Weights of a small masked image model: 6300 steps, 8.2 epochs.
Rows from block 11, named by matrix and row number. Rows with one number belong to one channel. Each number is 500 + 40 x the weight over its row's rms, rounded and kept within 0 to 999. All counts start at 0. Numbers have three digits each. After the name is the row's rms in percent of the matrix's.
# convs0: first 3x3 conv (model.blocks.11.convs.0.weight, 144x144x3x3), inputs 112-118, a 3x3 kernel for each
# convs1: second 3x3 conv (model.blocks.11.convs.1.weight, 144x144x3x3, transposed), outputs 112-118, a 3x3 kernel for each
convs0.0 096:510522555496471494481450500621703714533589628533501491451511505492522466533533486528491460480493484481493455457473557518486569544492509536522525495513527466445451505500519510452496482538517
convs0.1 097:469506483497492519441515519597488483540437556541450483533508526465508500482496551538549509506474466527488458499498500457500460527512493498530524492504491455466488464477485464528521531522477
convs0.2 113:506507530522518536524551557501467485400385392510509545506487536458479501531578575465452469435468450535526485475493519465480444480507509489500475469486508500519532440478505524535481464482482
convs0.3 088:527546495529518477500507493538530452554442434487465526482480482576469559527504482481521519544533473537517528525519494526546529524530521531478482454507528518550541512519512466498493482520547
convs0.4 099:541518505487511441502532489481487484475426475470448479473486469511504528459508466501495495492515512465456464447451481479491536480528488507473485480468465512488482542534567538500472525491490
convs0.5 090:502493509501490490516485494562473504533505471539492495523476490550510530516474564467530503505488532475467466499520566500530566492509514492483478491453471432482526486530491507492508532516497
convs0.6 085:533496532504548523497525497518519539526494495475453544447475480505473485493461439524527463477494432512505552506501500512476492481513507464496455527551491511497484469510501515561483504513499
convs0.7 103:523553537492495543569563504551536534536483419507543534500504530514517565545535495517530524546508450503484490534517513509513574487526509503480464502499506497517509511453523518507567595606553
convs0.8 107:497449446536492481510533492441428431504471440558551575576554548500499489521511505524480475508487475471479445514505514480470495493522541541519585553547495556503467510534523568525534528485532
convs0.9 113:495479506497466480519488506512480523459410436459380493533500526496493466480484513524471474459500489460522574469513492489470496474466489456473510490480485476495481506464517494497486490497461
convs0.10 102:490496496535504505522484500477495565503484502562476515526500506483488504540527485473481537531522458542540536523541497510560488499483527521514526539454484536471494523500433564532542432500517
convs0.11 100:488493510509508477496496479486465482490453487568496526461501486504494475481531480488529487497510453452472520484497540457536468469486439423457467489545526476495420576468539674485465539450487
convs0.12 095:515549552522529490471565591543538486570513548568541510465477489473543511498472471500558537518478537469543552513484516510508527493499536484567533475481484481503482496526476499534506494455503
convs0.13 088:495481534459515513522509479538509484537502455545497511476453503503493466466508483515446505472516481472501501470520494466483529485473461499396441474474498480507455542471456566454464494483507
convs0.14 095:527493533517501546512484495510517563462544615542595640469510474512560432517499471554484503549568515558514481516481451515472522536492511492468512522476464472411476511493489493530569527484497
convs0.15 096:509536527529552551552541501481515512621540549500508500471416416523480512477512484454518551493496435487446495486504505462480527522534518507469463533538486475504526522502488501520521495520520
convs0.16 103:476493462524552535488536496510543540557426403504573569474518462480487559483472499496480501467400463511528455503519535478455521508518499512516501488557534532511506538547536481473484510470472
convs0.17 108:473480501470470489517543560470507506434452458487478580519464480551522530482471497479482482493526468460546456523484505512534516529494538460503526546482500528483509491488509494503501471483506
convs0.18 107:515516530538556511511506504577548529542472456453452483490481527479535479509489537565536504484494525498563488468480528495485482478452465488478522449479477516503501495458480540509499495508511
convs0.19 096:455479465493517486491462529461465495474502573510448473492526491504476491513480493474486526481464480528460452513475487539509560509560525509502529522458493498444525424458467500496454510477487
convs0.20 101:500488530507511512510529502492479534532505516464461473507478466525492534539449450490522533463508460459477461504511500524480488470447422578529567521545562478498494480483512497518547542549512
convs0.21 093:494490520503463471436498500475489528519456453428444415490443484500495517524505474449446467495477485482516509440495489497491511514522527516506488449494487452495503529485482464434457474504472
convs0.22 103:468491501467499518515493504537521483588418533499430412502513476545492530503482469499544506499487467463489524489481491417496516517469499520476509518444498497505497490488482547500451542503502
convs0.23 118:519511476529539484530505539530520528469469513539507516467482490514535498483480466500515481512515535525491502473533491522516540476484501519515516493503481480483509488516463455532498552563539
convs0.24 096:483480529489499496503469490467522502650526440474496452517431447541467491521503521472508574470549499457446510457472524475503544524508519504505483503523521481500462492473493503452488560506463
convs0.25 104:459479503495501501523515548513463479475451409547527519517512513544487544517471548489530506460468397548556541500446477482442469484492514501497461492479440554499525518450481529434483474463513
convs0.26 101:502525498469484459437450443514470496422426433477449515501521503480530498479472484519523512508499532562527496528499544513566513499509549499471500495494477487540502515485522521489475504535516
convs0.27 112:460446497484500523495495494504490480423410481469508487512551569454496486490472501478512513522461478539440487501464483506490502527508468467456524520535498509532492502519520511495513509509511
convs0.28 090:486505479531568565499538491495502464601616615463458520476521463418419470454496484474465555557535551495520523501522508495551513525509502451452465523531529443476450498442469491486479529522478
convs0.29 110:505471469499516510484484501441447449466501496521483485535521518495509564527485531472449460489520510491531468499502501538553550454462489488537515514506441437449499504468471539484462545507470
convs0.30 115:446490489528498499557542516542511499624490396515568549499488476503518508523473470448493518527476478502482514523490472440485386521487524527527523492531522488496483536537519461517461524494452
convs0.31 097:450514515515532452477467461477493480540570561514527459457488481499497440512522602490455436496503459504485469492490522499529462457491511465477454501521429491465485440498447447516470493450477
convs0.32 105:477524488457486471468472501543526531506425479484457455480462484546583507529530493519482504531504476517505464521541540426503410430450455525530472518500511482499495505478500561511511540505536
convs0.33 100:477501488472508504517499492590521539450394423467407399499527497494518537495545541497443512470511507458504468476550477449496541563572577492538529504517472483524497466468470526476473551517491
convs0.34 111:505479479524528503465514518524501443533462546491521484476479518503551479536499521516477472472490473515499508541498483510548546524523517457476477532510460464505475490503485558506450523502501
convs0.35 094:481500499531474491495496499469497488525590536497503475514471541406474447453488500433468478574577475508569503440471473550518517490494544484477480579472528557513489476480513488548510497467449
convs0.36 102:484466502543518507535492494522494480545531575474404459472498491485535471541525524517566490504476478486435484541534529525475518450509527502496498485520498498461518501466474512510488507515487
convs0.37 097:475496496495479485506519541479493494517510511503483488490526536513551518565482504495469477557530499500523505487508516489415492549507500475482549509505526505508498469507527522521504508529554
convs0.38 104:556541503521523538514493484516431491424468612482510500507486502501540470499541495498526467480476450515492426440517498476500539542500481434511475474478495466482523465456505502468495489465522
convs0.39 094:508517516501472515531510488589548508584490521588591561513513499472487552533513476508509506459522509489490530511503541455405467496471542532530490499538477507516461530459525470500470465505477
convs0.40 097:509503517509526474501497459396451551453570510650633656477509492477491489515507484509476499541553560512546514512470492523543539544516509503510455461493435492573537436535471512494470501555514
convs0.41 095:507523511506517486489513521483429453525551540454595575542483475490468541499447500517514453421498471489485515507497517467477593523519531485485478541431464488507518585475490523507539503519554
convs0.42 104:451527478409496483485525513509588590425550578514502523473453495535483448517492495444466494462495466478510471500488497509475562463487518512518514473465454541515517498449485499500545488513486
convs0.43 112:469515507480539497507509471538566538470402490531567535522533500489469425513500493554509501450515465477506500483431482481535497497481498481494509511532537536511528559510500545499476537516497
convs0.44 104:516519520468497499516475496467469491497450521437489409543541510531544490464491475490496514489473482488513510483495482477514425508521473526517517517477483552507504508568510477466566526525573
convs0.45 087:508522467512552507483520478473496470531528571524559553507472499541491489475457454541525513522487481506452434530528501534516451458523532483536485561566465479505496466471472500525509535510471
convs0.46 095:504543536548587489496523521564560524421457522564500506522568546537574477500540503525560496589537579434476415468421498531568523564517554483464510497498479530521491472536509504533527488545501
convs0.47 105:499507496479506522499502481454512507461412281573672684536490518471383446515489505489518466535519524447470487455477448560524575497476490510503500465498505538546519515474482474507476466509501
convs0.48 109:507523510486494468495504523496468441436653549602536525509506500488488522550499464456484494500593547507502525493478453564485500509552510476482487520483507492458457552542534530459450509482505
convs0.49 097:514504494495460489522510458545432483496513487461401439516544491551484491542504494514516522515547418495541432507519442478466453525547467415496495452493534435459510506551464507526492501512475
convs0.50 096:492515456546476465477489520555551585547462527517515517523524558615506498510524499536482496493479473446428524526541556457515494517508503459501504486465504491545512536552547499513557498501517
convs0.51 104:498506548509497535517487478574465502481519533522469496531502509461503613542577560503517461501471441511506580496479497572598453514537530546528505504533538488478471479476482510506529537498472
convs0.52 110:519500533529487534474481530536525524567551549528535482522518525506493512530536530519462501468441449546527529477514538538500538479492517510504464475467516491456475550470515503483477485441463
convs0.53 105:534565531520492506486472469571585553450456522456407513515526515489538546529524540458499531507533518461525491536490510535458543523513514489536495477491468508504519487473497515480451474482477
convs0.54 096:503495552504568554536550549387396423564520492580514490536550514486477489504490517505557513538506530481546528466425479517481486505484530563553543482461490536557544529521481460497498480509500
convs0.55 101:504483457508483514494467467471455480536530524464452509490499512514515562548502491518509502466468562537547532479504563507518494495452468539538476523508466468519490485529525467492482473457423
convs0.56 106:533491532546515533484540530506433474424426419417418450552507509549602549487512491502439450463526521476506512515528494488439475473492523469456492480472508500503465501513524520515470536537527
convs0.57 104:471476459475492528466447462537545531519489464456428454498535577528450455496490484508525504505537468490495479500500482487515470509496506517524494437519560467482494506519516505518529511494481
convs0.58 093:516489511459490512485505455522503465419517509419452504541468515479470560445461473563514505489521579538558474519494493523456566495499453465497524492590494532499507500537520539454521482487488
convs0.59 096:484488496492512539462539497544512489497456454457507463452501459490456497502422462544527560532541484477562493605512563523504465498443543541494487552524534552549483491486495498469501496439489
convs0.60 100:514518545517538488506465488465457482458529508491520494539488474504484519516492477498507533503471539539458507480430469491467510520515464508562559511528480426518524482471510474489471482507515
convs0.61 103:489519510472505471510547547488461479580537612447405450460452467500532534469494486499506498504482469593513498539501516478525449563570539488544508523446520494554520464505515473498452536541531
convs0.62 107:500489499511482493533495496538532457447498528468500498473489522532565566489509500451494490517502435494452432492511504538471561536558566530507508603569516561496445498475508504521496531497483
convs0.63 091:486525519509527505516498521495406425504541486522478449480512523473513470517400434521533508448536434495515548449495522465467531497519493565529522574531538478547460492468533501459490494531444
convs0.64 113:504508479518522546481504478464493495467502484475412469480514526515469441488502513534567513453449449562525481471492456454464511457468467547566524483473519501467482519517481477492473484493504
convs0.65 091:519546541510503516524530494527524508534495513528477526475512496485530561454480460533574510530514524542570477478435551516590481532520546529553524495490510505539544518458479505482512509527538
convs0.66 109:468490502473463534490507494518517512441632463600415505493477460533530594512549527512496487470486440489457489466520544472445569482519478479492493509480520514512541513517510539523474488532473
convs0.67 091:494485490476465466533506520486473483501396436554547555469496499471527513480499487461466473592551542532503567491522422542509549481498490506545554488503531506552516481513473486503493552523555
convs0.68 091:516494486522520503547519548489521484544546517530478461471487468511514451484556548550546540539511529521511543534515478475514486446509465518508516574534515487557529492517501515505529526502492
convs0.69 107:481480511501470522559518505460501474468511476516515457509504465472484539496514530474483495450465463563511534436476552479510496484486474555508536491496476562502481487464474554480465494476444
convs0.70 107:500509506478514501513505515536533549445447458444477489514541534529527601526538563488567559450508567494530524490491503488467497472490472512468484491465455514496484525508468511534512513511528
convs0.71 105:484485486510494518495548501530504511471450426353351400480455467515469463507509516490503501515444448507498487504493492488507523525494495526533528475524555525499511471471526482539502452487496
convs0.72 090:498486473469502566454474539494448557532391528471457458495467511549529542511559459513553501452480569497508518478527452551514450522497577485504514516474565500474493505485507467548499517499490
convs0.73 110:515480470479486500502498548549509553520446501496513502533488489500488521519532521489486479585491473510453529462431476467489510511515497495510503497476504534481471543530491492482522510574538
convs0.74 104:492502486520542502461475496481486422531519537408445468490497492442468503485505544534474516607503447421418465522499486453517513517517512488501492515472573459490507455509469442481493529466503
convs0.75 092:500540478460502518468499529350471541483480499464532576499467492445492504463484476444484525494466604479518467491513542536531524500493495488592493488558517457462516532472480520512447514508546
convs0.76 088:510520509505510499490485507475471474418482519426508488481465488491480472478461517525554519509481537564536460433430442463471535519496459468475439539490533508484462504547477551444475511489533
convs0.77 105:519478499523524510488536529569514505466483469317265358555495523512502469456488572493508498480503488440508558469501465447447530493492507488501520487459470492521452491490505467534512542544516
convs0.78 101:504465457444532516485510546462535537539487578492489490513533497465545456478474461501539528422483496541464542483486430473460573451493469503488480464497463499518485464529466499524508505491475
convs0.79 092:468474486521482562492491452459473452497502486397459441509514490473457457511415454453456487530508574484559471528570504484510519498527528491481499506551553459492460496478451545472549461452493
convs0.80 107:519506467562541563494429478537547533525429560494452453520514470482437490518491502501514471483499473488509474488476459468489592495509483491502510506485476505535531535507487552495495519486526
convs0.81 090:524473448515506485552501535494562514382420487478488527422485449439461466529495523493507490490498456509541489541497448493456457499523499509539503492521528588470534448475507554483499514509542
convs0.82 105:471490465492506442463474504499507456453562645398535596509509513496417589524501543501531510525508510529544497482495508437502554457498568490538523439525461479440491464478489418446520475495519
convs0.83 087:499547504503474461501521502499512509583495496450440509503505512472513460452471494501509517481522458456525581510493504477494515483488459546577515469498469555553462469517448463521515480482462
convs0.84 087:462457468482475477552511518522541547508464470489489521508468457573451499507530509485457467535477517551515535509513527462465487476482479486541580522441545510497509504480476487462494501457517
convs0.85 102:511489482548496494500498464483531477594592497535508468499503461574558482461471475504465490446490518417498478480505531509567428456471473491526531456499532540511500511505497521497490545561526
convs0.86 106:490512505511489528488491471429483591458506557485554482545507533521489544510457558502461486472454454498492509486504590486525573535565528516505503515504556502502452475474502498523489514519518
convs0.87 109:480505505464455501485455461459451472367447483529545537438540538595510469561529507501509488472467495523467493521512498526553516522492530473507522447514522520528491467483526485486487504523490
convs0.88 113:504537489527526486502484502544529535320390389492468484525518466512505535552511464496530511464452503500505486500478447512471469548508529455496508579466489453432515486463489425442449478473483
convs0.89 103:524511481474499467514522502536463502537462496441426501517503484480457442483467475487456463483506466519553497494489485555548517461460487506501494499495479535525467491498512528509516541566502
convs0.90 097:487507514471518526508501473524489488451445454519521540491509539481507504498478486499506480522509492508546531501491500507496448500458440490508510537525470481518504452512465514547475513474451
convs0.91 107:485514533539493516535530482440465446549501563441455458540540468512508493497446529511524454496442457528528523467479493502476473497471467496510517463522515481488481491485499474494502510526495
convs0.92 098:483522553511531548480549531451579530536399419484422460529538484474521479490497505511506462520536461549552442460467509514511420538515512459506519514536475496543519474535484481453470514505485
convs0.93 110:469455494535462448479500449416474501511493461570571522524491510528502471506524496530514460483484510432463469476488517475467471480508513565546523522497508442440464504501510532492525489473502
convs0.94 096:513512490495528493459517496486529541573534468459452477483490481498477472493473484515529509475519487464521508525523486419534443483539451528472478473473518446456454502506491496474446517508491
convs0.95 110:476466439481484462512503526519455482612639583550526570519544514487546536503539521576541499466453459519475491512476489504508499475484479520520519457489465470490514478515525502502528543530542
convs0.96 092:505497488503472424547475431487420435478509492437392527479489464571531451441543451490488507529515487538509558471509476487468373493489495447498467442482487592487499520492478533494523480522482
convs0.97 104:497519529508509501506531529476515476418385434549455506522509524510510451525478464484472499472450503447523458467456476515504478454519527476511504499521496488485540467508545550499492542530522
convs0.98 097:517537532457482482470520470472457519436459405533453427487437513470519521577513531493467502477432460507520492488518483496524540487522500509510473532490470483453467464485479516501513512559543
convs1.0 086:478459465462432484437469548595563518451435474417381426520529501495498503474483464561526531515508565468490554502500498461516501508485553565472454446485509416477501534534538495506539433498505
convs1.1 081:480558507546477507523515521613549521490466518529512522506483480469504539541520512437502492535478502561491495495511480516516490466468490495470472477480513490469549461441501481458456547476530
convs1.2 156:487469472463440494548546530498471492525470466465497471471476464524571532505504509455442470465466485491500555475476502454513467540454497477491466499477430472528531467517537521457512514444425
convs1.3 061:541499461554492484446425413539513537493443494462472489433466422529451441515551542476516478510537583500464456510485504449494484519499458454447491485458506464453512505490515513458503566484559
convs1.4 109:556508511478510526460410440516511542475449433481507512470420469496473495525551554515461496535600507503453525553526527474487553438481456516483507476526447511531486525505516475537413537494550
convs1.5 054:500498532518495467486485451521546524512495469455419458509491491466463492537490417473505462541487520493460491497519510499463461519489463581481560527495546519519464471459495469464462478466482
convs1.6 050:482456474517458490447443441573564560459477534451484511475494423543513513483510479489481576506501497505476482471530569444494489440457568521461541533540519481487593559496438484488512474450553
convs1.7 103:498485490572519526493487478459426432604554586436455471492461408535487428491549530502430504554535562487546510486480456568490520496502516548504521463514481527520478463521441555534500462511496
convs1.8 116:536502431508473386444518533558586571527532486487496515464464483521478476523551525540485519478487485569583549501517460625613620473439399474487484528519438554496435507500454564543477503546499
convs1.9 172:483428462513430504468475500511420463533561505486491497508481502479497470478472453503426439496468503473469503476514551492470546487477456528473480577555479428534510503481484502462480482467498
convs1.10 085:449489494516512406540478528447531495465484460451502514512487433506579501462492515511472529501518536459507483510490490421488478435517478552504480560501515457510480464464531460466527471522560
convs1.11 082:502494578491517503534464539494526516570520484532496487478448501510560557509587481447508461457527506453541522553531513470509467493460506594495491355537426509525529489514482498432353436508385
convs1.12 065:465460511506447464504460439431574549561459494458459462481519479535525460507565479461470468458468545530498551448506547461439476431436435491527466509527496443426430510504544461502436555552497
convs1.13 058:499501516519466517441459485533535536548507561477505469473446519525526514571486509467472519471444484511472513469509518442561563526554469509504455495501487501508493533490475553506560545552438
convs1.14 074:522543512401404422523472475512487485451471489451421508540538496481554465518474472443432505450522468503448573454516512506442538508550507462497553524551555506508576497470435521522472492438519
convs1.15 066:513518532480457508489465452523521573449435501531504548484508474473493490434474484530499471464501556484503546507589537471491591497473504478518469495477449505498521485534486446463477501462505
convs1.16 110:543474520488446535490486494407491476580461570479501477458540489486485502444503477557479467426446511511547483522479480458540472488525463434496491403486398496478511476459455495492518473457494
convs1.17 119:519544506499516530496508545597534508466455429491578559428438464491468433537511509494483559488477496518533547470512509508463490458482485537611555535638582490552475541521513569534485504437481
convs1.18 109:563496506533500585511497464461394401488452483495484465523452460508530497548537534491450485504465517495485477495508467538571500512528431494526524528492463505500452539495512528508643510518519
convs1.19 057:521518535445439506534583542529449527488529569526570537528533495495477462442447453492457482445459510520448526529528440447489485471454501490480477530559477522452513491505435575526493521514464
convs1.20 087:533565489513519454510540585512485531527450485487458437494487519503509525553503493483551487451456465408463479552503470457576458494521451393444451526477496450482453551505555481520558534552555
convs1.21 062:539550519536541538518519531458507555597460540561521543509491452498522482532528503483476489491566533435468458509462442485449534509475476498533517468526541466451485629536508554555567508493519
convs1.22 130:485492462487519509503530568435493470583460474527544516521555505495484562503499433442510500491507443446426480578485548467468572499462540497476449505545538476478487506544537546560512515499525
convs1.23 084:511455445468471473518526481488536479513524544495492468518526494446448450530538495429452418475489490489566531477512498496451501475460428443497476575518533488485515458477461500507407470440458
convs1.24 081:535509565473525563511493567528515456524464492531514498539485501532540588487526531470476442511517480485496497494473533482620576468395611533566480489523497492518505554531517474509520502572540
convs1.25 089:456447531483475497456459510415460464443451443527548568555515496563514412528520501459452499477552496521523521451526553600568523537454533517484453483486475491463446526535526432556571511547551
convs1.26 067:521562534466517481537526536530526536488569502601556501528457526458484469467502474447480456536479430451492498459475453501527452498494513469508497541521469573556536460452424559504503511487474
convs1.27 140:532474470548471433526458473608539578482451471492532562543518470466472462450459461533414519508527541522464510492544560533551460521484503437444444506478482486467511563480546447446454465445529
convs1.28 058:496518492470434453566520538469498476576468516523555498514533478471483513489518466445467473472473505431456491533508513436441464509464454432478499499535522491483470500489454483544567522496530
convs1.29 134:524511518509464476471469481626662644486494531486525543461494489434493513542509447473476478481559519495480467521554547555521499536517483569528507574492475465504493459453481520471436532501523
convs1.30 141:468490533494505528546474500524543505602503488500483461498481473516475467542484519496576500524538456501496450537535498537502529525537573524483444431492505540495535447549471546523455467519440
convs1.31 098:497510449461519513483557501542535472451463495498511557541515480521543534529531428535517457500529470472444521476563499516473475500440443510544426449578551499431516564521498510553489586487576
convs1.32 098:514533538541582560499535507478476491444497480469498521543535510438521397470523465478512512431474476490443481538560555513550456510437413491502446500501469480477441475441441520460487409454465
convs1.33 088:528534511487505489526463498484471436562545568446433428502451460465477551496503501506501477481565462460422468450434476505394532534546577488468481516473498526509506458445502490509474492470546
convs1.34 148:498516463505501506546542553499565534546490614492540504476515474455464480482487486494459436529552583513493542519514506424475517532495516509536476528547555468573477491462467476443502475436493
convs1.35 067:518562528448480533455470531485470503526490510514537490477521469466534553478465447507476450496492499452478532471490523487479490429469472411476452522414533460489510546518480502425571569533564
convs1.36 084:485433449479560527572546459531498552371480439545518482525534492518499482514497500531512547527496565469487526458492499531467548454477493460451510528546477500458474501496546536503473540518556
convs1.37 106:494498501510418475500419426594534517530497539525495522509456469436492453514577492516527498502466437473459495497488489444467448552487436530499539538420431502494517458457431454403448471434525
convs1.38 108:509527490567452487543454397457520535475538607535515477459505525454438519497474471525466491478485497451491494454455458487474542510545524495492470526532564533505503478509504563548509531516525
convs1.39 069:489448469443424499490433446479375416527506541480412488479500456451562523524497510450432457527516477505527526506480461503512506481468491542512539543483475464472523471465513553477464460492477
convs1.40 080:517561575484487487512443428410361395439521542447510543553500449472504521583563569490510518447440413512489512453471497435482446516501488442505382442481488556537503471429480489494535514531544
convs1.41 077:503485511471484513492544496404460486492497508543473587429524563460416547512509553498473502487479499516460504477475538461393547464500559516501483469482549510470511427445481490476470536441535
convs1.42 115:457454524500506559516481485487510571381417476449475477516546500477532485508545481471525527500444492555524541463461454532464508498460517528475417523559444502500459514500483476465492431439477
convs1.43 155:487528506456450454488478469465440452489449499477498484482473515516510577477501513520478435502466456457517526566532547520583482502523541479475469451445395447416500447476534487482460470517502
convs1.44 107:485493526522494490496507487466513526420494476481528531449501568530519514499536511503496511431490539449464471455557488544492483564583480531482471529514410532484476491455493445442466506520475
convs1.45 070:467451478536496471516461466501477513426405461541542524569537527511439418530527471482465569448438494399448466480478518415466440433474473466496464517464452515466459474470527431457469543504543
convs1.46 079:523440466520412431510421502458448482573519564491434474498528537483509505480489497478474473458460461462476539517509478543440472506470527547450537561536483487515521481477501496537557469514542
convs1.47 105:491474515539514487501589571433430476530408497505523523544558445505486521507499490535494467424477468407466509470425457477581568515440497480479495530519468556513495465541505519509537557551489
convs1.48 123:556527521504456492518469428521483465431502497553492490503473474473442502509491472503442472461512500464436380466504454550444550435544529498515496448499519487573486454455539555495538462390469
convs1.49 077:509449486546447520579526465489498481531470473526516522505485432573490423520565527379502486517530470462556493471479493501472403457506430516557477459587467512463510431440498456449536458460487
convs1.50 079:537523489560525413531495462423466479535491532509438437464543484483508444480502453505464464524462525519468497494453518460513459498486437507510449539474596522453456494554513458474509431427493
convs1.51 107:467478476490484466489469504463498498420519512477467459443497499479493518435463508515432458539492472535550485450517520494494396489524517524488526486478427523535553477510505493517505422557555
convs1.52 153:495539496517496507489472465524443442505515513467441427409455473482471492562523521575531496505426402492490544524502491528530508549511526484547492474473574424474504485479513554548480501461460
convs1.53 108:434554501516509542472551512595442602547523533455477466471480489453503474456502493543486526474495489499509510554507528503467555489454495479447509548526531474499562496456465515438457513492506
convs1.54 084:471483553519521586419495470508453484499521541482534575488445450552527488516548522504483486524513531468487545478499477525498526537464589537517452508529574497466511516539520536507469484512524
convs1.55 114:497505542520460465506466516488545484482486495521559533498429482456416427525499456514497432548519474454414459512458437500441482510460483518498491517547488503499472575532530584560548454488516
convs1.56 108:576503453507506471503495454479482467480475428600535492468455514405399424554470532506509514540537528483492497486533525531464422472463510540525508552502479489464505542468466528456424498435444
convs1.57 112:509498452522533507526500494448491515578545525486447465458501462481492439493443434514506577538516513481444497515488516479563493497513517525590524348436452554530557532533482476543511444463449
convs1.58 071:517544531538528525472472518523536523502513575547497500520485554454532538469458480524437487486480462544430465454504441380456474460488495438483444419576509462428524519416469441527575463509449
convs1.59 068:470460498480500568551524510524495556532511532500525524552525462531446525541543546513449570490478467505496447455538539478502419516485460444472499527422481496496464481495444481517484468503512
convs1.60 073:497508507480539533505497489480519476502505507541557530493547596504479487523501507506444440534534518484487491464465413500563473472561571505529493512555464504500494505539500492581593504477522
convs1.61 122:451422469514493474475499449491510559447532462478422467473475481504543547508559556527492504519514475480507443472462454483500466537541506448439446472465593477523528448501474472511417482498547
convs1.62 095:484545542476456550520561556528510527484452567471486434496575527457407500531504486515519480539505546489507461507533447499392554503550541480524538520403527458453477509475455539474448499422504
convs1.63 068:480464503470517482516478547486527485488474529516572506549503499527447563502570522515493503481590492555501492484454528431507516535545547499502472524505466452484492524506420446499452495532407
convs1.64 122:514507462534492483452458449456499485516532543542508514452485472434518529503470507490468495479534546478474444494492544565455557484537507551541508457502531472497494484462491578585465537472561
convs1.65 062:453455490511415425542519503436484548535485486463460466491537544443511480482516518459412453486460523532457493489481503466434458538457571471455513488518488540513482468475461461489501521497462
convs1.66 128:543494488552507546490527478567518482499585523485479478467536540501440527499491525515477505485574459532523506425488462568415595515522513445446516521493527521541541585506529517470467514519499
convs1.67 063:544591519472480489572535505479388399518557583525530542506504525508460501457501485478466486418468436493484472458496392506473488568553496439477493507496440508503526535490483499555541489474536
convs1.68 057:532479472494541529504510519537580545430490479487540546455447448450484486504507474478483485509487475529515505526497505496463461507424494438451469552489403505491515447468530467510462469489460
convs1.69 115:494488496554476552473495476394435451438531537538508548474495441530484482490498520517497457519457494545512530510496480484529510439522467529503496536486473483506466565577567596518516497479491
convs1.70 117:557479507512518477526550531474458474472470477523519504503505488449450531504544552526553516473516457446492494546489503462525484496446577545543467485509454493497497470531531465513513526477503
convs1.71 122:577472459481462491533568563434367421474519498534461495517468493483524474434526571515510537545468491500543508469537466509493529500517501538461434542509424435489479527497534518489531464500467
convs1.72 059:438516532465516520528462485553578534490528539470522553417470486516433445495467501501535503495494542460558496492463511501529488506542457436455499613496489527508477510572522483556555502498488
convs1.73 124:512499533502563480484475510445462475517532523496444455434494488460546516432492490599528503490418474456473452492428474442556504497586468499548516516512537423541532441510476500500501492484468
convs1.74 109:490504506548474511543495521497502503428468545549532557472528535451470487493462508528585477460439411453417478473507481464486455508489473436557472506504479502493462491527465467490518487502467
convs1.75 059:498503561504518538508535535485460533516475512483534514464468484449462531465545517519487484491530563486519530499521530497484454609468548474402547413430490553487475445511545497516412489538498
convs1.76 051:488532514456471541543516488433525488467554580454495492517528453495461516497501482523497450534545497475526499523514477481499541525492495472457493458448461465528537491536512572536571465486456
convs1.77 123:470460456555464482498496515399343367473496449539499473495463498490517465509509497529436433452445499491508510448430422518487477488477452504468466462468482455500481473534448471510523499523516
convs1.78 088:483534477542501488508521538541544573538439486484478522524567526472590417484547480481496549521564501486479517476534494532520439513534503466493461497538519503485462464470466503470532542472509
convs1.79 069:505492558452481512498508486525555636506517514511535542476460504499501530435534464407498537484457476513484502513564532445489488441479480496445452443499456486478550543468454486507447492552451
convs1.80 137:516493460491430486494491529548556531602481534485516468471481482476468526505551466434489492536473500453452517500513513413512609528494506491478511513528505570504485498515473450492496542478435
convs1.81 064:531483480466539505566509423383532503529588602510486455501454503542525588505533563528500529501542464427530512487501496526471508495433498520404530406599524433479474486461514515533446464477454
convs1.82 117:520489478495463430528499502477529570551520530531534490478503511513496542483510476493434494486551491515534502522504506501619682560579564548542518549530453531505516523473515535551583495568513
convs1.83 058:439526513479453432510452457467511552530536518531493532522531494488514540477568496523481475471494468544485532456552523538531501503484506400435426452581507427421447547513487479483504557481480
convs1.84 056:445526468486532473539549543424567555529584526439464441519518523466441490509485471503468453479507511526522532473500476528530455518540473444445519539506535473521516473481452575577510468533486
convs1.85 093:500544475551463462516557459470515455471416471507507522545567515485503484526525487533574479552549527518505486480500481457511442528497561483532406482542478431451508525453521473444495467491457
convs1.86 120:570468507464429494462511468479503500465524544477473508471579511501577577535552491488503527498544502498419500475522585512488538533536576553521485414430477535539484518509519501617467548539573
convs1.87 111:499531543515517528506460428458514469535537551493561475484480500500491531514496516476511508447479501425523563540486450424576572475520435453509441508555596530580512474494456463520552519539462
convs1.88 144:506453467604555433558524480572563589437398405463453463499511486507481643516451459513569519483489469509509484484542517480472457476483490518473550605525463440414525521488457466515418521489540
convs1.89 081:507442471557490451506523508503503500510406411439508475453496587542543501496468487550479507512554492511499485466466472454514507522529501527505453445479500471465517513507497499556478503480484
convs1.90 095:522502442493496519527550524503462434459449482463527512524531526504468530470493529538513523490512495528509519499464494454492511507516522500518575490474480544544528530466486512570521481526515
convs1.91 148:551581483537543547486550542462474470507510537458488487462541500466498477435505481459522500455525508488502512500521533549492512535478512566500527502529488404474454480481487466487460520510582
convs1.92 102:510490543449499422486510455365483447490548583470493558507513492499525547491512480466571495418531535511576477534495463447516495507515484472482496457524487493517468476457464549468549477537517
convs1.93 124:574494463497498559504504485592552486553492503477511494507537527519483505565559518556554547539484544478447523503502529548540452562527512591584568520581559541484467498524535502532518495531516
convs1.94 081:513565541506516470516554496523510514471489461437512433524555506519521487489551532553502521498587504511524529542486437530563480550476442507484518470491437486486455447546503511552530467503443
convs1.95 126:552507483547507492516485466463436410543560511554571581505494431486488448499425455509468485449489473534442449464500477476458512504600583486512535481466498478510460516512425446528546476498537
convs1.96 080:494473480560605491466507497461508558525553470460522509484545525506511508475540499523538542536532510468487479480459433508456467497549509594485511381493524459501488594534539515500433434489464
convs1.97 119:503467533477532533519518467512530563515552526510538559426487427518461484506541469484454469577460366530517484451517525512474501573571508515463546417580439499512536578522523552565479477556510
convs1.98 086:524559510468454491419513535522530550531568587465513515486494488449480492511512460555572476534552471505532516450490490483451535462526451512418489513440526463514514566522425478489571523503501